A small sound classifier, trained from scratch.
Model: arch wavenet, norm batchnorm.
Training: soap at rate 0.0025, 9600 steps, batches of 128.
Rows from block 3, named by matrix and row number. Rows with one number belong to one channel. Each number is 500 + 50 x the weight over its row's rms, rounded and kept within 0 to 999. All counts start at 0. Numbers have three digits each. After the name is the row's rms in percent of the matrix's.
# filt: filter width-5 conv, dilation 8 (model.blocks.3.filt.weight, 384x384x5), inputs 351-383, a 5 kernel for each
# gate: gate width-5 conv, dilation 8 (model.blocks.3.gate.weight, 384x384x5), inputs 351-383, a 5 kernel for each
filt.259 099:474502473518515547487547565512406489476514508518535500477508511437405450517467496436454476519501527486478452457528501526510501603449457571520551556542524536554463517504455529575498435483449509545479537449582432518519598498496477509540480468543529458457558570475472477399545491497609468409523569479452479542587510491492455556499458466491492528530426466624548482492522514567460534583442570561580463504461581526458454535562563413425373514448581408436527523444488522596486484444474506489431521523546
gate.259 094:396533526560547421523526437491543562462545506506597451487480465441428439515488465554519578430573503498458423487478441522418518452500494568562479487484475359501553522524525459511465524460494417529525524405506551572553486542512448538443438541548550489440483461531430535442534506504569532542445462513506522520521482513446546534439542563523458392484523512491556473488489449499543497414462497546481598472463503471476532595447548545540476495498449459512435491557504475498478407528502488511416503551518
filt.260 103:505551471519516531529420504515555452515392555546510416543592468518581446469404491531544570506525530509465476434476525492430498424473542452432508490515531619567459490440582397592581557477472473466403460487444495521518409523507423499437460457470465565537483483443512448544475493514471463451537501496447505650476426515516450516611418550524467536486505543558468466570478560516484519504505505449508466556590485467483471551466474471540532481414454470423476591533488499407466421516496531508504445437454
gate.260 098:522484550549412482578506492440440552499551540477447545555591487515409415522413427480556546548493511501469396563504505478507413444541577441569552478473576561459518506515497586475478479441483564430485504575463545478443515522515581358610571471451506502553537502507513491559476524514521479478496464628409504434509541527481503519560463479504451545523474436599512558463467523511475486465539473547484499511453514462482535468382515537454515547451522517590474483428615404494467412537591457477461562378589
filt.261 101:497557383511520553524626361514571381509577431535507496476495468524487491500610416568499489575531577540456426502473567470497500461567464488516504462529514523451553479496497519406636501472501547508400548456561455495373452420473543530374543456429480499555595471461533432408472499511532516467451559490536415575498415456521516657474570544416606608502483513413478538545443561520550406495562576433431331452556457436572570492476516530441440552496431562505545526463550442540496547436490540498602462521467
gate.261 104:527521482495613594400431514496426566430481561486488446536471532477478522475491488542475475446519504532504413413482460601576515543539606528450478499454578526509467484406605595444532524464518501419534559509512467491505465552444564509580538498493544557532550551416419594526436511699458566490422467497595507529507532524596518470501423463458465481491440546556587579502559464496414581485562575574482455521497573483518453427474550467446383454536523509503360518468546486580479502507487502468403512521438
filt.262 096:539412517496580451551547476514450497501589484541459490519443415442470399488483426549436477484497481416540474469495407514449524558475466551527451522594531516514441541555550493528592504515497480480421532504504513520553442475459548446388435603518420628500462491520506517473548500502492479473480476481468493630313444409390586470480474497568493640448529547551503543459493500519548491437478502548586504490572425546523505463549486504558516500474511537450422496450510463521554596455465494523447526526487
gate.262 097:429504511515506497524446518462535480500464559478513588584416516482470539417522474475451576447498477499458539569563498521459520519513581496494429497447577525519455532498472493575603416560531577600498453461471556491455436534470562515466528436538451480497487562456481524503517466448529511561564587508524533507485476437535474471422442491476408521464584500528449454528458537498523460442564547463553554479469590581478580462462479427549473484430432591498573464460459445467505378429522537412491493480535
filt.263 095:497464546474489525571563662492505517504565544544455499561466518525468423486517549470489539472498400463459498564509461514541550582478590468459501438568526565475479486539513514504546506491468378591434508410429523528440405559459501495476425432442519456574425504521392477549482509384512532589434534491469623506429477464482431382473479469466450463492510465555443465471517545473550431464570519474438418469502389411529537477513407453554591500506453478494484433388539560536502406515454553554592539475529
gate.263 099:565500488612455480376454499481483539548505504470466499616390526537424492536539560479467515531489539508519579442464568481481471500467526485475467452540516433552498557487414456568553521518532541501512456431519423579513451510495457502547513497495475458535481467578443544495467490504541548582434490510429486464431589468462475570526500495503541540593452456533568501532442570458515485401412548557543518514632496487540584477600503556480491550469622434512528547532445474488549469509579503512499483432445
filt.264 104:463405452490505641446497477463550584457579543428362508537466444487585572503456563594504530442518520493372508505585476520510507476379504486509511442570500547579463496517444462537516513496522497538493475564494601584360510494522472545503540525436513589449468569407521462488512445491434471445529527451468501470502541490574542514601536545522548517425458424417465548523413477429489509465586530443436388511590525456550478575498523452518467480556497534472483542600470521518542464385439415494407583468509
gate.264 106:513566469460471529564588570469579486467442494497400513496485474465441465456426511468579588421486454467527588498498391440508485538533504527473436505473525444454505423494543546617469514509454473444528551563545496469514519570512423459458454459547580457431496557550418514478556498503464496539406533422517555517494491511484486540503455472447539541508532522487521524472474486596470549559566488549462430476454537445601503489523435536530519495528500501523534505519513534491490471498522500518453481399624
filt.265 100:416523478552509519406485559508471497532525410496476443401462544499425468478506508489558500474518523597501588508494518484483542497517448554541665499562497449537533366496536485488415494451481579576499581520494421422535534490447383528440473490427498528490495467541508561513585422480484529571490497566518610532448542485509583465556577459480508525534415470480504537479576425476421529485546609480463623526486530559441511394502450546431597499546460502429558424477545566517446463473468577520498495518584
gate.265 100:534517497429584487512505462488480482426442515499555518411514554419402466548496538436501510555407471459393493476463490526516481498487524426437514475441409480616526527506552569449425619444456497386620532546613444438473485580572467457470554456457481477481601586484470521532611511468506538443490561548426565465482526464552460469515396530388539464504505508573463477489575484451490402459442574507438455491553571563474441505488519551532510428529599448506446521487590461502540415572460502428572480623479
filt.266 097:517492523434397548503436583465511398471440525467505509472489541482490527439464468503433455534459526464498513525553511406489476517504492466501415462457531492432562481551394457521420482493524592545515412475416446459481521499443634427343578483486511530484560571533494445479453497497583470540513487537495534432548501504437506420515545505483528520474457514484461577505503594477530477413498441539460517526575473483453502478496573547522488481551461524413534545466470532561570433382463471504541424484554
gate.266 097:561606426481516493474547460543555500387464458533474477485488435496439537498482473480548570553472538483538541488460433532518540460499526509474525549560480461450478430537516553534424479435522406396468431486536523466456552469483537433483600493521514607534571448469528516558426519532503507465507474565491545500529404476620499523423551567547583450480581533470518486499536476466534508506497539563502428543516452434518595438566524552560524456442547460483399601572523496511490560490534496490509473498412
filt.267 100:514546480451524602504526467526492509589514541536522519461527507486562566481437553509463445463512488424482564506489555513499521455435498502531481559487542541531457493468538551476435491470546415572491443511530542551559502483526432564437394501509495522476501564454459369538489514604428514517522414586526505515510583512498525582532517582442481580545460510586481442519550513437566444437440480516442508474488504469505529478523492509507492491500579470521522464484480529491451489396504487462371518566561
gate.267 102:488430479549473457552516528514431538494425512555463476508407473510458500544487466427445473524584461489574566418428535471519519520421445459494470564511436376559401557552484385595499506513602586530455485548525487509530481494483499525583530523540563488510464537527575515471495519528575518520511474498515513576503481543506582506495494442484400414509561626587407480531595489528475535599575608430452521475499491331470500543446524447551476479571520565546491507543412460543508507477536521429460563443585
filt.268 103:530474516549383536509360496560424501482428459505505460447420417517459501583522464418565478547552566547519452514507447536495468528506481487493412491447472548496476447470541453452496423524534543573545412501484439473529440469486491516451521549496590546540511542598562536522484561530528360466573588570543492565490530456460558505512501549575565427454517479551471477537478517511555536567503448570547432459452541576466472456529552484442534452472449461500456462477468542522438483534515400546522506456498
gate.268 104:424528482516489516513510428515505530555500564422415486508488496567516513503556411461549540478609508441538414478541529505422472517573472480433481455457458510452445561391458517500499445500489501547486470495432483440468495549551457614503417430449464554537454506509389548492523500573503499423452455509494490478476551523500473438503466608431457537442495383517500474510514493544514546507445499557496480586561495427581426500663552553532518498551434458565646519546397482566460562573479521527493472511467
filt.269 105:463463588519565487474478490598616404554530506505625424528549543539396531500464533443532630524491495457532549572505500507445465464453401495600557556527552563466554458432532508455557487512528528532481524495571488542423409504517489518503426433496483491543429502512601463477472567396552588431465506540520520483470564441480394467590450518602560505473470497405489470508446504466450562483505573456491548554533484525435426447486564523500449444574489499587469490482450532435552430452426457421420514542453
gate.269 102:437518464447526502443514468591470433515569472468503556463525511483586579516500471488397598393571520474464508620377471533501601532447541516315448465493460459485526494464496448455538400520553492514514486379540557551479477527495471486542542475545529547562444543475501519471557520479480478600533442502475473458457549473518515509589551448477487475525493528513449530530417501534527456461466346470515524522504537470428558444486519521483465481514531532533464421564486495517432480451447530559525498467541
filt.270 099:495478579456467396554411496565477518486603483450512506527481448476391534519500511516540486501451486408636495459493492475527444474541566503441563480376544516380490533520425485543463502379553471518467469526530611515586425375540463479546486561478575609474572471497476459495539498568460486529671490529491541512498563539505533526488537420459507484536472558450516401427554456455564561465489559535534504566468441456542474485447602507510566419463397472481456510459517450593522450503554464514440524565460
gate.270 100:502372467424528396532498491475502416462553492505565446423459464493491519461509445396569398520500531417564454555626574459427533530557515565553481511477477492488458566485510465387514502496528524551548465471516535445474495472486560525599486505556514483448500439509594561528553477470472357513530501493458544402577488476429515497504503428490453609504507619472440512528553494383593536544498611525496442515445482569524501499471592477392556518472488425477548532442548479425566473537459483443503548508505
filt.271 099:377480549492510474529549488447450550494495479494477529561534542397523506517473464534403556467468437509483398535497455517442465548563466529560467533546503504442483639430448547523552513551560475531488439412560380496530443626505511460582496445453591533515562492534439518589495493475474492549516527587477553473577435495525428574509531475519464423535541475480542509569535494478454453545496499504514441462547507508493451498584456488467479486545551496491556515478546539456441530525511598520437465483535
gate.271 098:526488488518556581474508527512432533532574531506496495442530503563512597486602527456549591512521504536524499460533472558464482487492428545384512422457528475505464528512452434575435494489535490528485483536509582498440540556530515542429469588517419603593554472477518536453569633473539569491504509629400576511497555423573489452556455505643556541409524550477525513469549488540490542570540455458452604541483587465490524536519534507457475477646516493518433430506508467533542534409469682527435476423502
filt.272 098:427492560513545500419522466448501527539526423591536616482577524487532483594492619518487438500483444453504537539438525460587570442582462437574550460549466522561464505464522538545541427528537450479580599504471500475469506518498458463421450457481429479417420466462468541570521470480530461478479515585463545510493466509653419543403532558503476503446400474495464484538527428514500449519522511483559490490522589503585490463539435442449440465570531519511511529565479465434516418483507465440585476510575
gate.272 101:514545511548427422424496548471531521542593451558530498471513513574499541499434493511492494556514595430575499483505430462431415571573504486513512493424547502489454589525474547431492478529460537505591421470549549596445527558439593510462531533430548457491530528524498475500463514494568525515523488483538556421451545527455532508523556517439442547495416424499507550440512553545556459453476548538504538530475541517471504513452531593540547491439449580508531601586544424479405489518384525429542469510506
filt.273 101:530516462573521473540550525543404511450558482486556588607452497551524545466490602530421524526628561499611448592476469629478485504539545568417459501549469434519480506511499431570475483463547552516525546537518430493519535521537577373500464576486421473521535488462462441568425443496352432502616509435471466476578549520539550447467491477467507573417492560512486459527504566519460563460538475564552521536538530366574497458551535497423507489440459551482426556485535545457640542527531528512565485511515
gate.273 101:433486460468510492452574505481455433539546459503583585511532546520457396520546451492494455538552535575571539473529482458598539590401503444511500521488498432548512431545512582559466534491497456570511447583488479574438471434463483530529527462455494460460388581522436483508472472542644495526495513565514550482566497540504486471489458511561514476529480492575572455538518476468505408442514492493467502462555545476470449521559511486565599473477453503484555533527463443558463514479455455563448480608558
filt.274 102:476473496459527499393474504546531588476551459486463472421498506547540484558569520546507559527472561470456474460574492582472440488459434548506448511475503509481455441476483541419458544509490457381570483512511461527550518578512441621507506500622420500478587539557449550461458484506506458506470554455445542446567493530470471616527502498502398481565444514556506539424489467489515448538515545567486420583493534530510416502509405458574543533479447479522491478487479443505442534413546412480454499464533
gate.274 105:473518490549545571457553432503469526516487526487525493555498563549514523571439465518575512635470553503587487545436550436535486492415503450477559540503540536533461454469577458428485585545511521467616500462555506457562513444519519559544531619636480584548574573443536509491483409536533511452489514488500462432549494568538448478479515505522571579574512518510511614537468443552530582584461532538474459481481540602375458494429543403505400549452518578537436425502543495517508404439499544520534512502450
filt.275 099:570499495410498494470462418518443484382495449587493545521431522507529570471519554491567496486438446494542534430529488549520553464476527451501514513474417461451490626592493500539515469502611499556573477504489427582408550500526465565500545566502426547550488464527494502483515576461520494486454453485541432517470561521424543464487562491477461491487424443497540587582513605575482609607465578424516445536509466571473417425529438458509500537515567452508519552443564441583427525460471463546452536470476
gate.275 096:449510497511533472459528547495517507509464505454513466553392456516457535511465407539489430528492532582401508545532572527428400476502551485575461563542483463563484508533519495513593560524509483421482484533539533513471513420566527501487494447492536500459432427479530509526543506543458490528530460551445519491498483439490381509475535521496558533545509536474598471492477499468508516485487448538441485488533500431444567520506581439471541560594568508466464536454535527566565432409543541471489442498536
filt.276 098:499520540398457529508480428466492579558526394424477580495517582578532492528463421516455496483502474520481452574495416577532466510538547521482507539439530541521533465530513525440596515480507557516516584455479408517505526492486433426500462538554612499496486392432559583507493507458500515397505585512425600418456504546500576564466421447507441575563478511459438504505468575540526426512514400463466465480494495592464548436677488461479447473501457461457491490574401511513547578469565475462498526497570
gate.276 098:584511427618443451453499455511564439497529448416575514513540489526413493511400490488549442548474526442497528504482472463549456449546518469499557485408518448546478466497531480532455521528539501480425520585512486534524547542523584514508569441504559410469503510577502488504507560510448554489453551505541464474511600523458467495514499526488448550553524471520400458543433502488513420495561521527524451418592552592516532491447573466535518566576426446460475456504533594516435476489569412494409534423416
filt.277 103:604528526475528477449612488489451441582408494563608561454539464476450486432478560500503467536464537489559528570460534534533459491516503449512463601572535451575514479488587469505558485546506589553549405515466446448412634522551524475401458551372435478462473462563500453476493542517578525460462597432506494463567525446518453493482436551489553521514432525486438552455384423512520483559542480420474546384502487472391439434573481573551485601390524536530495499411535544522498517481550486527517521590571
gate.277 102:523479448480493501513563435468628456414483539561495589594516447551547443459472445573476433472518527533478575451433470560523496540430524386407470512506524496489475560521565501470505471531474478506467523485551407575527483457455439504473411402527462518500490420515503523506537554519530402464575477452499538499441457549465535466495503484522577534520478525494428465466528504456408525492567454501563588463430487580525508422509481426477510512475509490489401480500483488543428544526467489572475522493534
filt.278 097:429497608389515551510460484514550423453511535525449448470484482460523514568485549463465514433562527541471490544446508507436527576615524557530541509519462423431534433542539442350569479557474446464578525516482512578505526636455488479573530475461502581559533548550476525450529460490554474544564479416470487564473495483441423492522543464572556519566441560597453399460522554528486418469515472508446516515520579451575583562528487471497470500540427491383479520535548408490579395447518462523497563582482
gate.278 106:543423502628530526467559498472402449480429499497519575479641490604536511430561410535564483446517577481550553518486463419505503570433478521465442485459483509483532547472473534511461625439465488504493414437525411523570577395548492537476511403505544508403448440507497520477540467434455497545499557518490535482449444524547539569414516490468497470537483558492614523533607499476379549514548496509542468542432558518493492505523537480518510497429491472590479442511414484554494508504471473527511490502490
filt.279 097:548552477493510472553482485462482551396453635466535511499636498443531585524482579557485531468477508440481482400525526498456458466545500502507510419566500440470486493472455515536538527499535480549521512560575426515522503512517568458440470530462584643527431499489437505482525488514532507413464430529521511464474478419541488531458462447565459427486451532604524579462516415485481506554544538539493465519508487568433533544464546513578411540494481521485516595513476435571599477505521489452405500484410
gate.279 098:506492499395572504556449466546380364456410475431496464543423450512471523539530516497505474460605514555458540525522411533477542567475484545491534508412445444437626515438521474500498510446388517464467454498481504590494533554553486564495470409432496475548530449571516539442573430475477595478528545534507566540458475567459536613450528430445525459499593512582559450460494517519600481562494464539550559529641526522536442452519550428546416482490475492496508480496585487541532480441490484448524455524421
filt.280 097:493521398544459555609429548511542532585442479472533501500523564528503441535541519614514477559505519468404429441399579505432514590525436498482490386487464555446526451542481479593573516442445545509491498446471500518444482528488437493614533413457488540414497552544568497551464504539538498585493559449521511498451548497537476542513523423462530489546553525499432450446564437516555555438411447589508493398494580491411514468565552522478535429449527574440488515498572443397503538440614499543480447414571
gate.280 100:486570468483459535432512500520485477555477553483421529459560489494498511601414482576522451507505466484479375587439450497491548455486477506373493412488534483491545575524480519540456543439516516464454553457452486542570468531486435458569451398404570511563499576565469453482481463550439616519501489520502526531374491545523441532475450415461461468573504500469562444549473435497437569466597513439464544500474570510518526401521518603516484464499542460528517483567483480449487482470457558543426616506502
filt.281 100:576569499542440529452500453585499596461526450544477565554494417429570438534549514538524508581494578462478497545499514438440443570522522543575414499529476621389452447529442435548449528490465539543476536499456593545453482507465551580422497431492507429419550575654483459509444546493470466502499436468446485609492474535519592468446484577577520474484493528455464604501534541580390449466458605495457521454495532494585503464567561546462421620500502433534513503510483588527393492371411528517508494525552
gate.281 098:522495549437443538501465468381487412547475495485477539471515434555382543544560528552501466590561570446504472417475539553543571598528464501439534516466562487419505468510550435470513438493579522467543479493469517465457493595449459499523535578493418491540440450508483491538441472431491598532517457420391533520479465533535500639485515573508460403505446507473545576516570417508426425394535550486539495515536463538493518490489466531507511558417440486514518456491534603508516444440436418578548397392416
filt.282 102:380513527414530552474519520515466545444569494441548511543529526602435617509398485447548464526496426576559508433488499570508507491412515518495445447386439574504429493557497519475554469557483437492575501515510457504368453552425560454557542469458584474471442510605521513607550424554454541536405545488485540475615478533547405494429580552575450451429540604410425470518455535481501446544496488533451579528574608474452518545484427443470424394420465497442515403501532449557508479541558499479524471599517
gate.282 102:510557416489619511511468372554529518490550541512518473490454526446595506521444535507419536413467472473618502485527416474566463432464486510510505410502573463458445465484536573542523407481396453487412469444420533496464388459494470531580459529523460351431518508429553521506491531471511469547473561480561482489462477496474485584452509494431575462554549462491405461554526474551479577557464497514504378482505484516506537555531414478505470560589442468566425548481567439424503486524554488447484476511441
filt.283 101:508604498491535373555505422522495460514506482641503529568496478487522516516479572418449491548439516477564583490483427492529519482436464431481478483493454563467432481509465535570465506542401627486444465475520463479393508444440548516441409443487547431552507469497535512476540456522534510544434418468493579457500562503468455582556498476543528635486436566463528534510474554501568545498479560478459488481516626550601431431458491557447551461476513444466598478414459471601442506518608476539401467457521
gate.283 104:528458469508378439542468441499483506529532555461438545523439502516501488573462479537583495470573561568517493432480446570497544468477567459465449446479453440504532560618531485474432474520477539433488658535496459566568489497488553470508488377491483549390502498490425549474476512442504501464478456498482487433596553517561487526567524519519457430528492569528436511470449518579537476528431435521469533551460515562438538440568482585418429519544584532467438509536512460480447551478486450481423432560462
filt.284 103:443486431530546508470487453551435545493452531556493517509427481491477483499481467554554431481472517477408508493547528562567529434559465479531471525569456618488519476453432538493524583511445549461453496584558521375535587461475546505485529505522441497431583454452543459511487440572501567627612464497454444497490475519439440538442377505457504491530427593572506412559495471455508566564473445418512541528417506515518551482430513490524528498535519559503481500525532518554423471510421529509586482491520
gate.284 100:351545497516470546459478468539494529545446549433495473484636539553530516466486475428528502508550540524517534519455511535515545446343534480591496580548514468516498562498529506547546520443515439511492565468543482498410481474503487548550482556514560493472492463523533476520567547434436522548584452569634506519440527488670536552519438446430420480584430488538470451540534421446625509512478467458476492514496601525483592476600445533515505436511425577416536594494517475457512506473516419433494509528456
filt.285 103:462522552480519536538603536533409445526435528458540422435527478522594461422503476514465520596508509420479632517537388507509614419435437533507580533459497572493414548479576525430462371539548556508538463483491595557491528466424480511519503483511438600494418477544488583527514410478495551470554499493556540502515538480505528459486503472573470461488485502610509414574574504518470496522458483457465524444454603545348436583434524400458434478513451524605438416536555454519514418509502455581580519490498
gate.285 100:414569437547570536587446464544492441454450486528444529514528479477456518409497611497557433501494565507532472617447581433496529543499448522529457539569588468432477509550576476518432546512518504485479494554550457482473561518470557480548523521559535490436479495496516476513474460507547472594491475489486512490474500390538546559471464514492499489437503552457459465511522541542541504514526418433447611430455583583443487531490494583504556529520523595549519452466437497586517504520491456522545543529505
filt.286 102:428514566495523486475496513463533506545508565533555435447499454569474551435535463447624531527446463459417457450431526473503420533426485535442442595504524413422551520429479431515489441538493441392543478428523482518494523544520424523524459397561394502519495488514578517520534473456475521592517513420383423510547450498561440437556500456571504483504595507463552497530519440392448562449390472502493470464463605460499545592529447510481511545445485437462409488499622497556483532463486535574521486615497
gate.286 103:465526550512519557513492517517492491447521563425478488522483596465455521465532539533486506484437555637521569472466549451577461557419483506546502480565518526457499504591482492609455501432451529507506435432499371451491432479544462519594535431497459486422500521512500473513532434455551532474635501488495490459467527475532508512538520436469476393461435532538456533601438495516540513440525505416499559545557497551545512406511481518460479513467498553618465509579499485467466570579552523491494540521447
filt.287 101:528448579477486427612524471460432484429564492535512492376536448450548595505446446493456512516582503473564456464588541601473489444459538542561462494385459498424514408506514535512579491555526551511470572410570476486364426515531483545504535553484590482535453560551524383446424545568577569419490503552500420408501553523576473493546449567519568476516485486503489455503480459491459483468459497508530463487486502582518534515470565458528591418579466518505487513496556521483564480481510518424664458494573
gate.287 099:497488535454451457508567457381438536674529516454534490472540438408496423397462484504443536474470499489415487518455482567499431535472540483550471433537416415495506443555515423551411556521465443468537624530475457432608466616451507464440414521490555501426556567452538460427437437511489494596422529507525484559450498456514561523436496512457540481480558525432562494500575558533481513600520522461479550554527492492528463407585582490434477479512469527486509475514544507522487571436485475519438443487430
filt.288 098:505474500460508537506630497571528440482534506346508423451513502459467529556512519500502481480445411486462519471448439509535558430476507584527481501464441529500617482578503513595516557426520597467530617590555434546464535526499488538419482484507519390552441580597502525555427564433465493548470481477583508433449588533555409622415535498492544419426551400456555476421408481557454497526436492422594466537454541452561419538475579411565509529499507510500515503545542428505518478555491493495478490516442
gate.288 094:486510540551515569508474484551532435465424454540587452540546473496620519466485477513455531468480471532482560447455405538435503516442580459491466411481452435546403557455512544458539490484582502531474527554446493570543496501459577429498480571486523416493439470518483497553474573565591482434452501435492480546517591497504543510586607380488490514462461611526479509498543460497550434581517457526505575470493470426504562565510443582563517581496517464542409481440386537468463500572511610504568510540566
filt.289 102:455429515384496483552537522449504409510385542434601466471506530400575539408510513494554526512442498511602489475548466482566424392516550498520444511572571506591554484587451469556540546431471575444471465603430425469525476530485492543483484462436416476535506460487540532530545439477448412544416557508526597442456635400514469445545457505496488470483490415556506507541456587515524477568533561465461480410659575508502350444515434487504437650509594608542478528498524466479429431413552533479506480519511
gate.289 102:486460409497507500448448547443450465513492408524548495515448502453581579589499576522376586537589508547518556465429585514614497532545506520499489553524517478577531546561490454508523509542491470496546473496491515488476497455544475509457554502418511522497515519438558564482485484566511434495560486578411540443533463575572470563436519565538462577547519472487496528531477494523490496502601595454526380411459624548452517543490472544496416547478481533540560527515472520381530451579508486514512567536540
filt.290 096:478620456522497464437546487483480511558494514441495463487506537469486445567468472458539589491500500476443461608547560453437547514544523495417455552538428481511465449492481550516533405552458548493532382381518600454508569598563499497518442581443563492556495441501521484401482492527462489494568481491494460439485467539519508528520561572462472574528514535467454493451397502428591544594561491469532511580488425491537472485476438481536588493408475531466557470462519527544506482417537541534509432516451
gate.290 101:555531493485477494514474470416604448524544527443412515552438397489511437508521559529594488520609563509472442460506592515434454526529584573458496417519500494531493488482500454572498469557452514471412516498486482485535462471456532495476503414487523445426498532583429483448504445565574509510523618500403519466515358528476564525400484535479493502442570513600612547547510390383503513453503501553537447567513534538563550511445504497485445425476446519534528471526479532558559451505619533522491500405505
filt.291 106:390587450456548504442514498477482474506494499431514501551489540509408462499425492547421599499576548511551521521545591533518537502506522430584495508464475584438459575506481483533420554440397496473407493566500584432558485483497445484516546589455554476438369499478494504536530478460460474480538537507519517469525463525563428412477477530529476505563528524523488477467545565503390510467584472560485527546508575452467494538512465582408525502509581551437507524486494496481475473557454532513401504594559
gate.291 104:382572579461568494461516534545465530538448591430587472418446449434509483532565431529463510543575595592512472472487576428489549454402558529532433558457426555486449554438442395475511436484428450499537515539513453515443545555515471534519437470419454402470559377539565468470492529507523555434457556468446479547428505475484504462588462526468402562562409410537417523574415536441537512542472557485400525506503496430511461433479509450471496533431519420438537476412428501459514515505503468496477462513386
filt.292 100:479474427472425508503411534473451503540510515561531523572459517451476432577556549485446477487536547630419491444519404566497482505494506547620552481499379526519443449560426467458478485517500457486539515557433420557577492525512440576374471460531444464448528533589631439505536464491530460508493492485557479415409498455466508504444549522557564572525429503460575460553531496495520470454565439623508446553516520406452495553479467478454561551487445517532493453466423525436488519469587501487506540465448
gate.292 098:496561635522477399539509461385523482458592453502551588469473497512518534508506492630492518451566611490476416551503563530520558504611466478559536465471533501512557504487556489489552598477348459408499517434485580544527522526582438503467504436495530423429481538493594541526536498399521527419403463485451486520550464521419453416417474564419498559525441580532498492518471491520517411445441465440449455469461414428457493562481424491477556536488448467413465488513504567575507493447528500470540529537513
filt.293 100:539402438526501468515581474526523450529430423440438471540501560496413461548485526519568460492510476541481493489493466456538492456525490500613404561420377443466478529527524482522564536469508501509529464480425520467510509465539495483509467446496479476467483487442360487476463493596485498399469538504480487604401483438535453447426453593462482525454423572492515568520527586549527513601568536463541498502516550399465515534583433487478487530485450499512488464506478415489484522462478534578505539503496
gate.293 100:499579533623592498543424534465519447500486514494508447462524495397499468533496457470467527456505525524495491446527538466449459536478499465527465453587534440534464443573436500453537515472600371485541538479494454521513451601411561441413498641444466445468447646583467537505471444475504487565494503535475424470535397443480531452447507535586493533426461470556531469577473532450510468504438453580504456454527507485493426470494541506465426477563527453557460444557466524497470388429466485568549592556436
filt.294 100:461486421512518530484517569482554568568463451472492467532547561520531471579463463497456492578520464569588491467482514486611473482510433514551499487517430559526506462562498497435490579522523530583524479551476538496466426429526484476458527437388542557561527566478539561555520499473491513454559512555573534467484520532472569392487575491559470475555517499475401593533386498515507529499522527547478515484508446542519532388558527519436503453511503553452533524498539508414508527493524531513477535526486
gate.294 099:494539493467451520569554428538432490455531503477556537481496537509427526442502508395541463477363464556465415389579466477454503549496534450520549526471464596443509547468516429508520469585470406492505502526555596453659497444444537543510443549500504496567550557455564510541501496471552543558500506537465499525512599562538452549447508470480504484544389559502538454534497588510510409434494457528545467506543494486430590521502553490482451485465495505487482535530405492480514462475579481470522530552508
filt.295 102:504512449487470429499445495550470483490550489532488511462525447379543481574466448375452564447445535482475473380474521464512557464482484483488559415532512508421480523524399522493492588477443557532498490553419537506473424458494587524567466467480441537521591508517505476481538585538407480463499427561497477533439470473446503532502560529527539497527442518469486528458528456516591476486489479451456475533416536484522444553515541565513435393507515489481569519591504519472476468474472478454483558507453
gate.295 102:545417589461522565447470545421494509521541581481474566535537541518508480491441402474410516510513492452521554596541606523514534428509454492567474582453466384454522519604507496467444589515489412471428499526513433504453582542415452480497542393518494515560500488519474510435459484526465472497463477482529445479483498499531460512593407538383465535525613522573503511453492473487473424415453438520513462470489571448485454489560489424494475483485411468557473381496514498470475503421488568559533462517409
filt.296 099:535535510523430507451448551522456415497542400499519462546438497463467465573494503582525515479561592515555407557527460407552479412430502472520601569486527453512498516535567478455487527550617410544445480403461501455475463543559474463506552461529522545511536435449466478444505507548473508582541496456520551528488443541546521475532525417430419529562505530398503465512500533468515534531463511502527453452532499488471501512490547553462521557543556472512482453461510513519539517484456526497489527533490
gate.296 098:428493452466454587539552472494528536581453505474484506585505528561580524631436452586473508519452440488519441489499452548582496485449497500565502476602536528467395510515490400530579562573424417562528579487487489425532489480486558595506507491433567456416487355566489458471564416583511550503561501528452512499442540445483517558485545478487514533525536519498527456542485461518622572519509485504465452468575471448451571443464531447478541548527560475470468561487506607469445510374507501454423472401481
filt.297 100:541517514490481495464449516512450576466484457569605522582470337459455505595481588387440548474532494585483516488471529489525617573416365488528484445515500555518512550666535434465456547536441510542469586482492471499446452498558433514459510500461405415513507583424544495607449444484454457564491524498455476500591317542543463482399425531507478456453457407449543447449437594595571513499529408568511571460464510408490473477610468496600490434412480610565461510586576496418482463474502458419576540574532
gate.297 102:495501446444565545569524523508490438432483445515549503434575440512458506571459476629498423499552562380476434562458451447533576472557479472488507453435482509540495492515509429498513564578504498537482447515533472528488420473584541465589470517520533425564538522508497527490535463491456479525574559427448472500457519470440435450553586556505459563459456473551550494565482456487471437483542535491539579508514567530512476444485520486642582443430485519506564548465571502520439482570492570579480488494472
filt.298 099:421560564422468633519551552478493540530441506463512463533427453474618408380555472496490504496536490461536527429510454466483493385515402542569552469560499497486544479435387452471537546511513519536513546469479467432439495558561510526511628499567499507539481554483463404447440456610465560542560413623489535522627496491526598448522448412483450484510534508562461556503574424566536490528451479576511580498542489431484574482510479574568412543447480520492503585528524482506493444483512476422514521494573
gate.298 103:569501464457578403508535497478406523456530474476457482500550524495541441534462540556499467489609483414498538477496476425439520462536520419568538481517511507459586488542469585539492522490547552513523527563461532473549432512490524436429503476505474585479514512536469560491479520509544425570486495570486549459409507505518507578455455527479496460504524611513454511487505535541460496479626509592516525487535487419530461573448634582493529531479399439536437536492513540635587512564427430487456521442455
filt.299 101:449505563467522492448479505464473476491461454498550556415494498500535463541459551551424585565477443503476467502525527508532463411518497486495493501480554422495510556585603513578530520542529428526475457535454514393550568447509503478496518518526504545557439407426411382528482434521599467512472539481539451518537501520531538491555512499503419579502555532542548494521451533592538504494521439449506445453522539489466574531605411436440505434448539412375500516400514397502525534556510577494578519487437
gate.299 105:472502530447480581511520477470441462569575506478446483449516567423531487481406482552484524520546498507566527439567510526546519594465588601472529595519364429421461483534447492464491471545502415510514429499467489530541600636487475450576499486509455549534539451552470400495459432524548576492564503477502506475505436484452447506416461553476540510455498464576496548450530482560409449502464459474525536467438454507414500499450441577571475481559499523491516549439458549513496476464556539559491491413516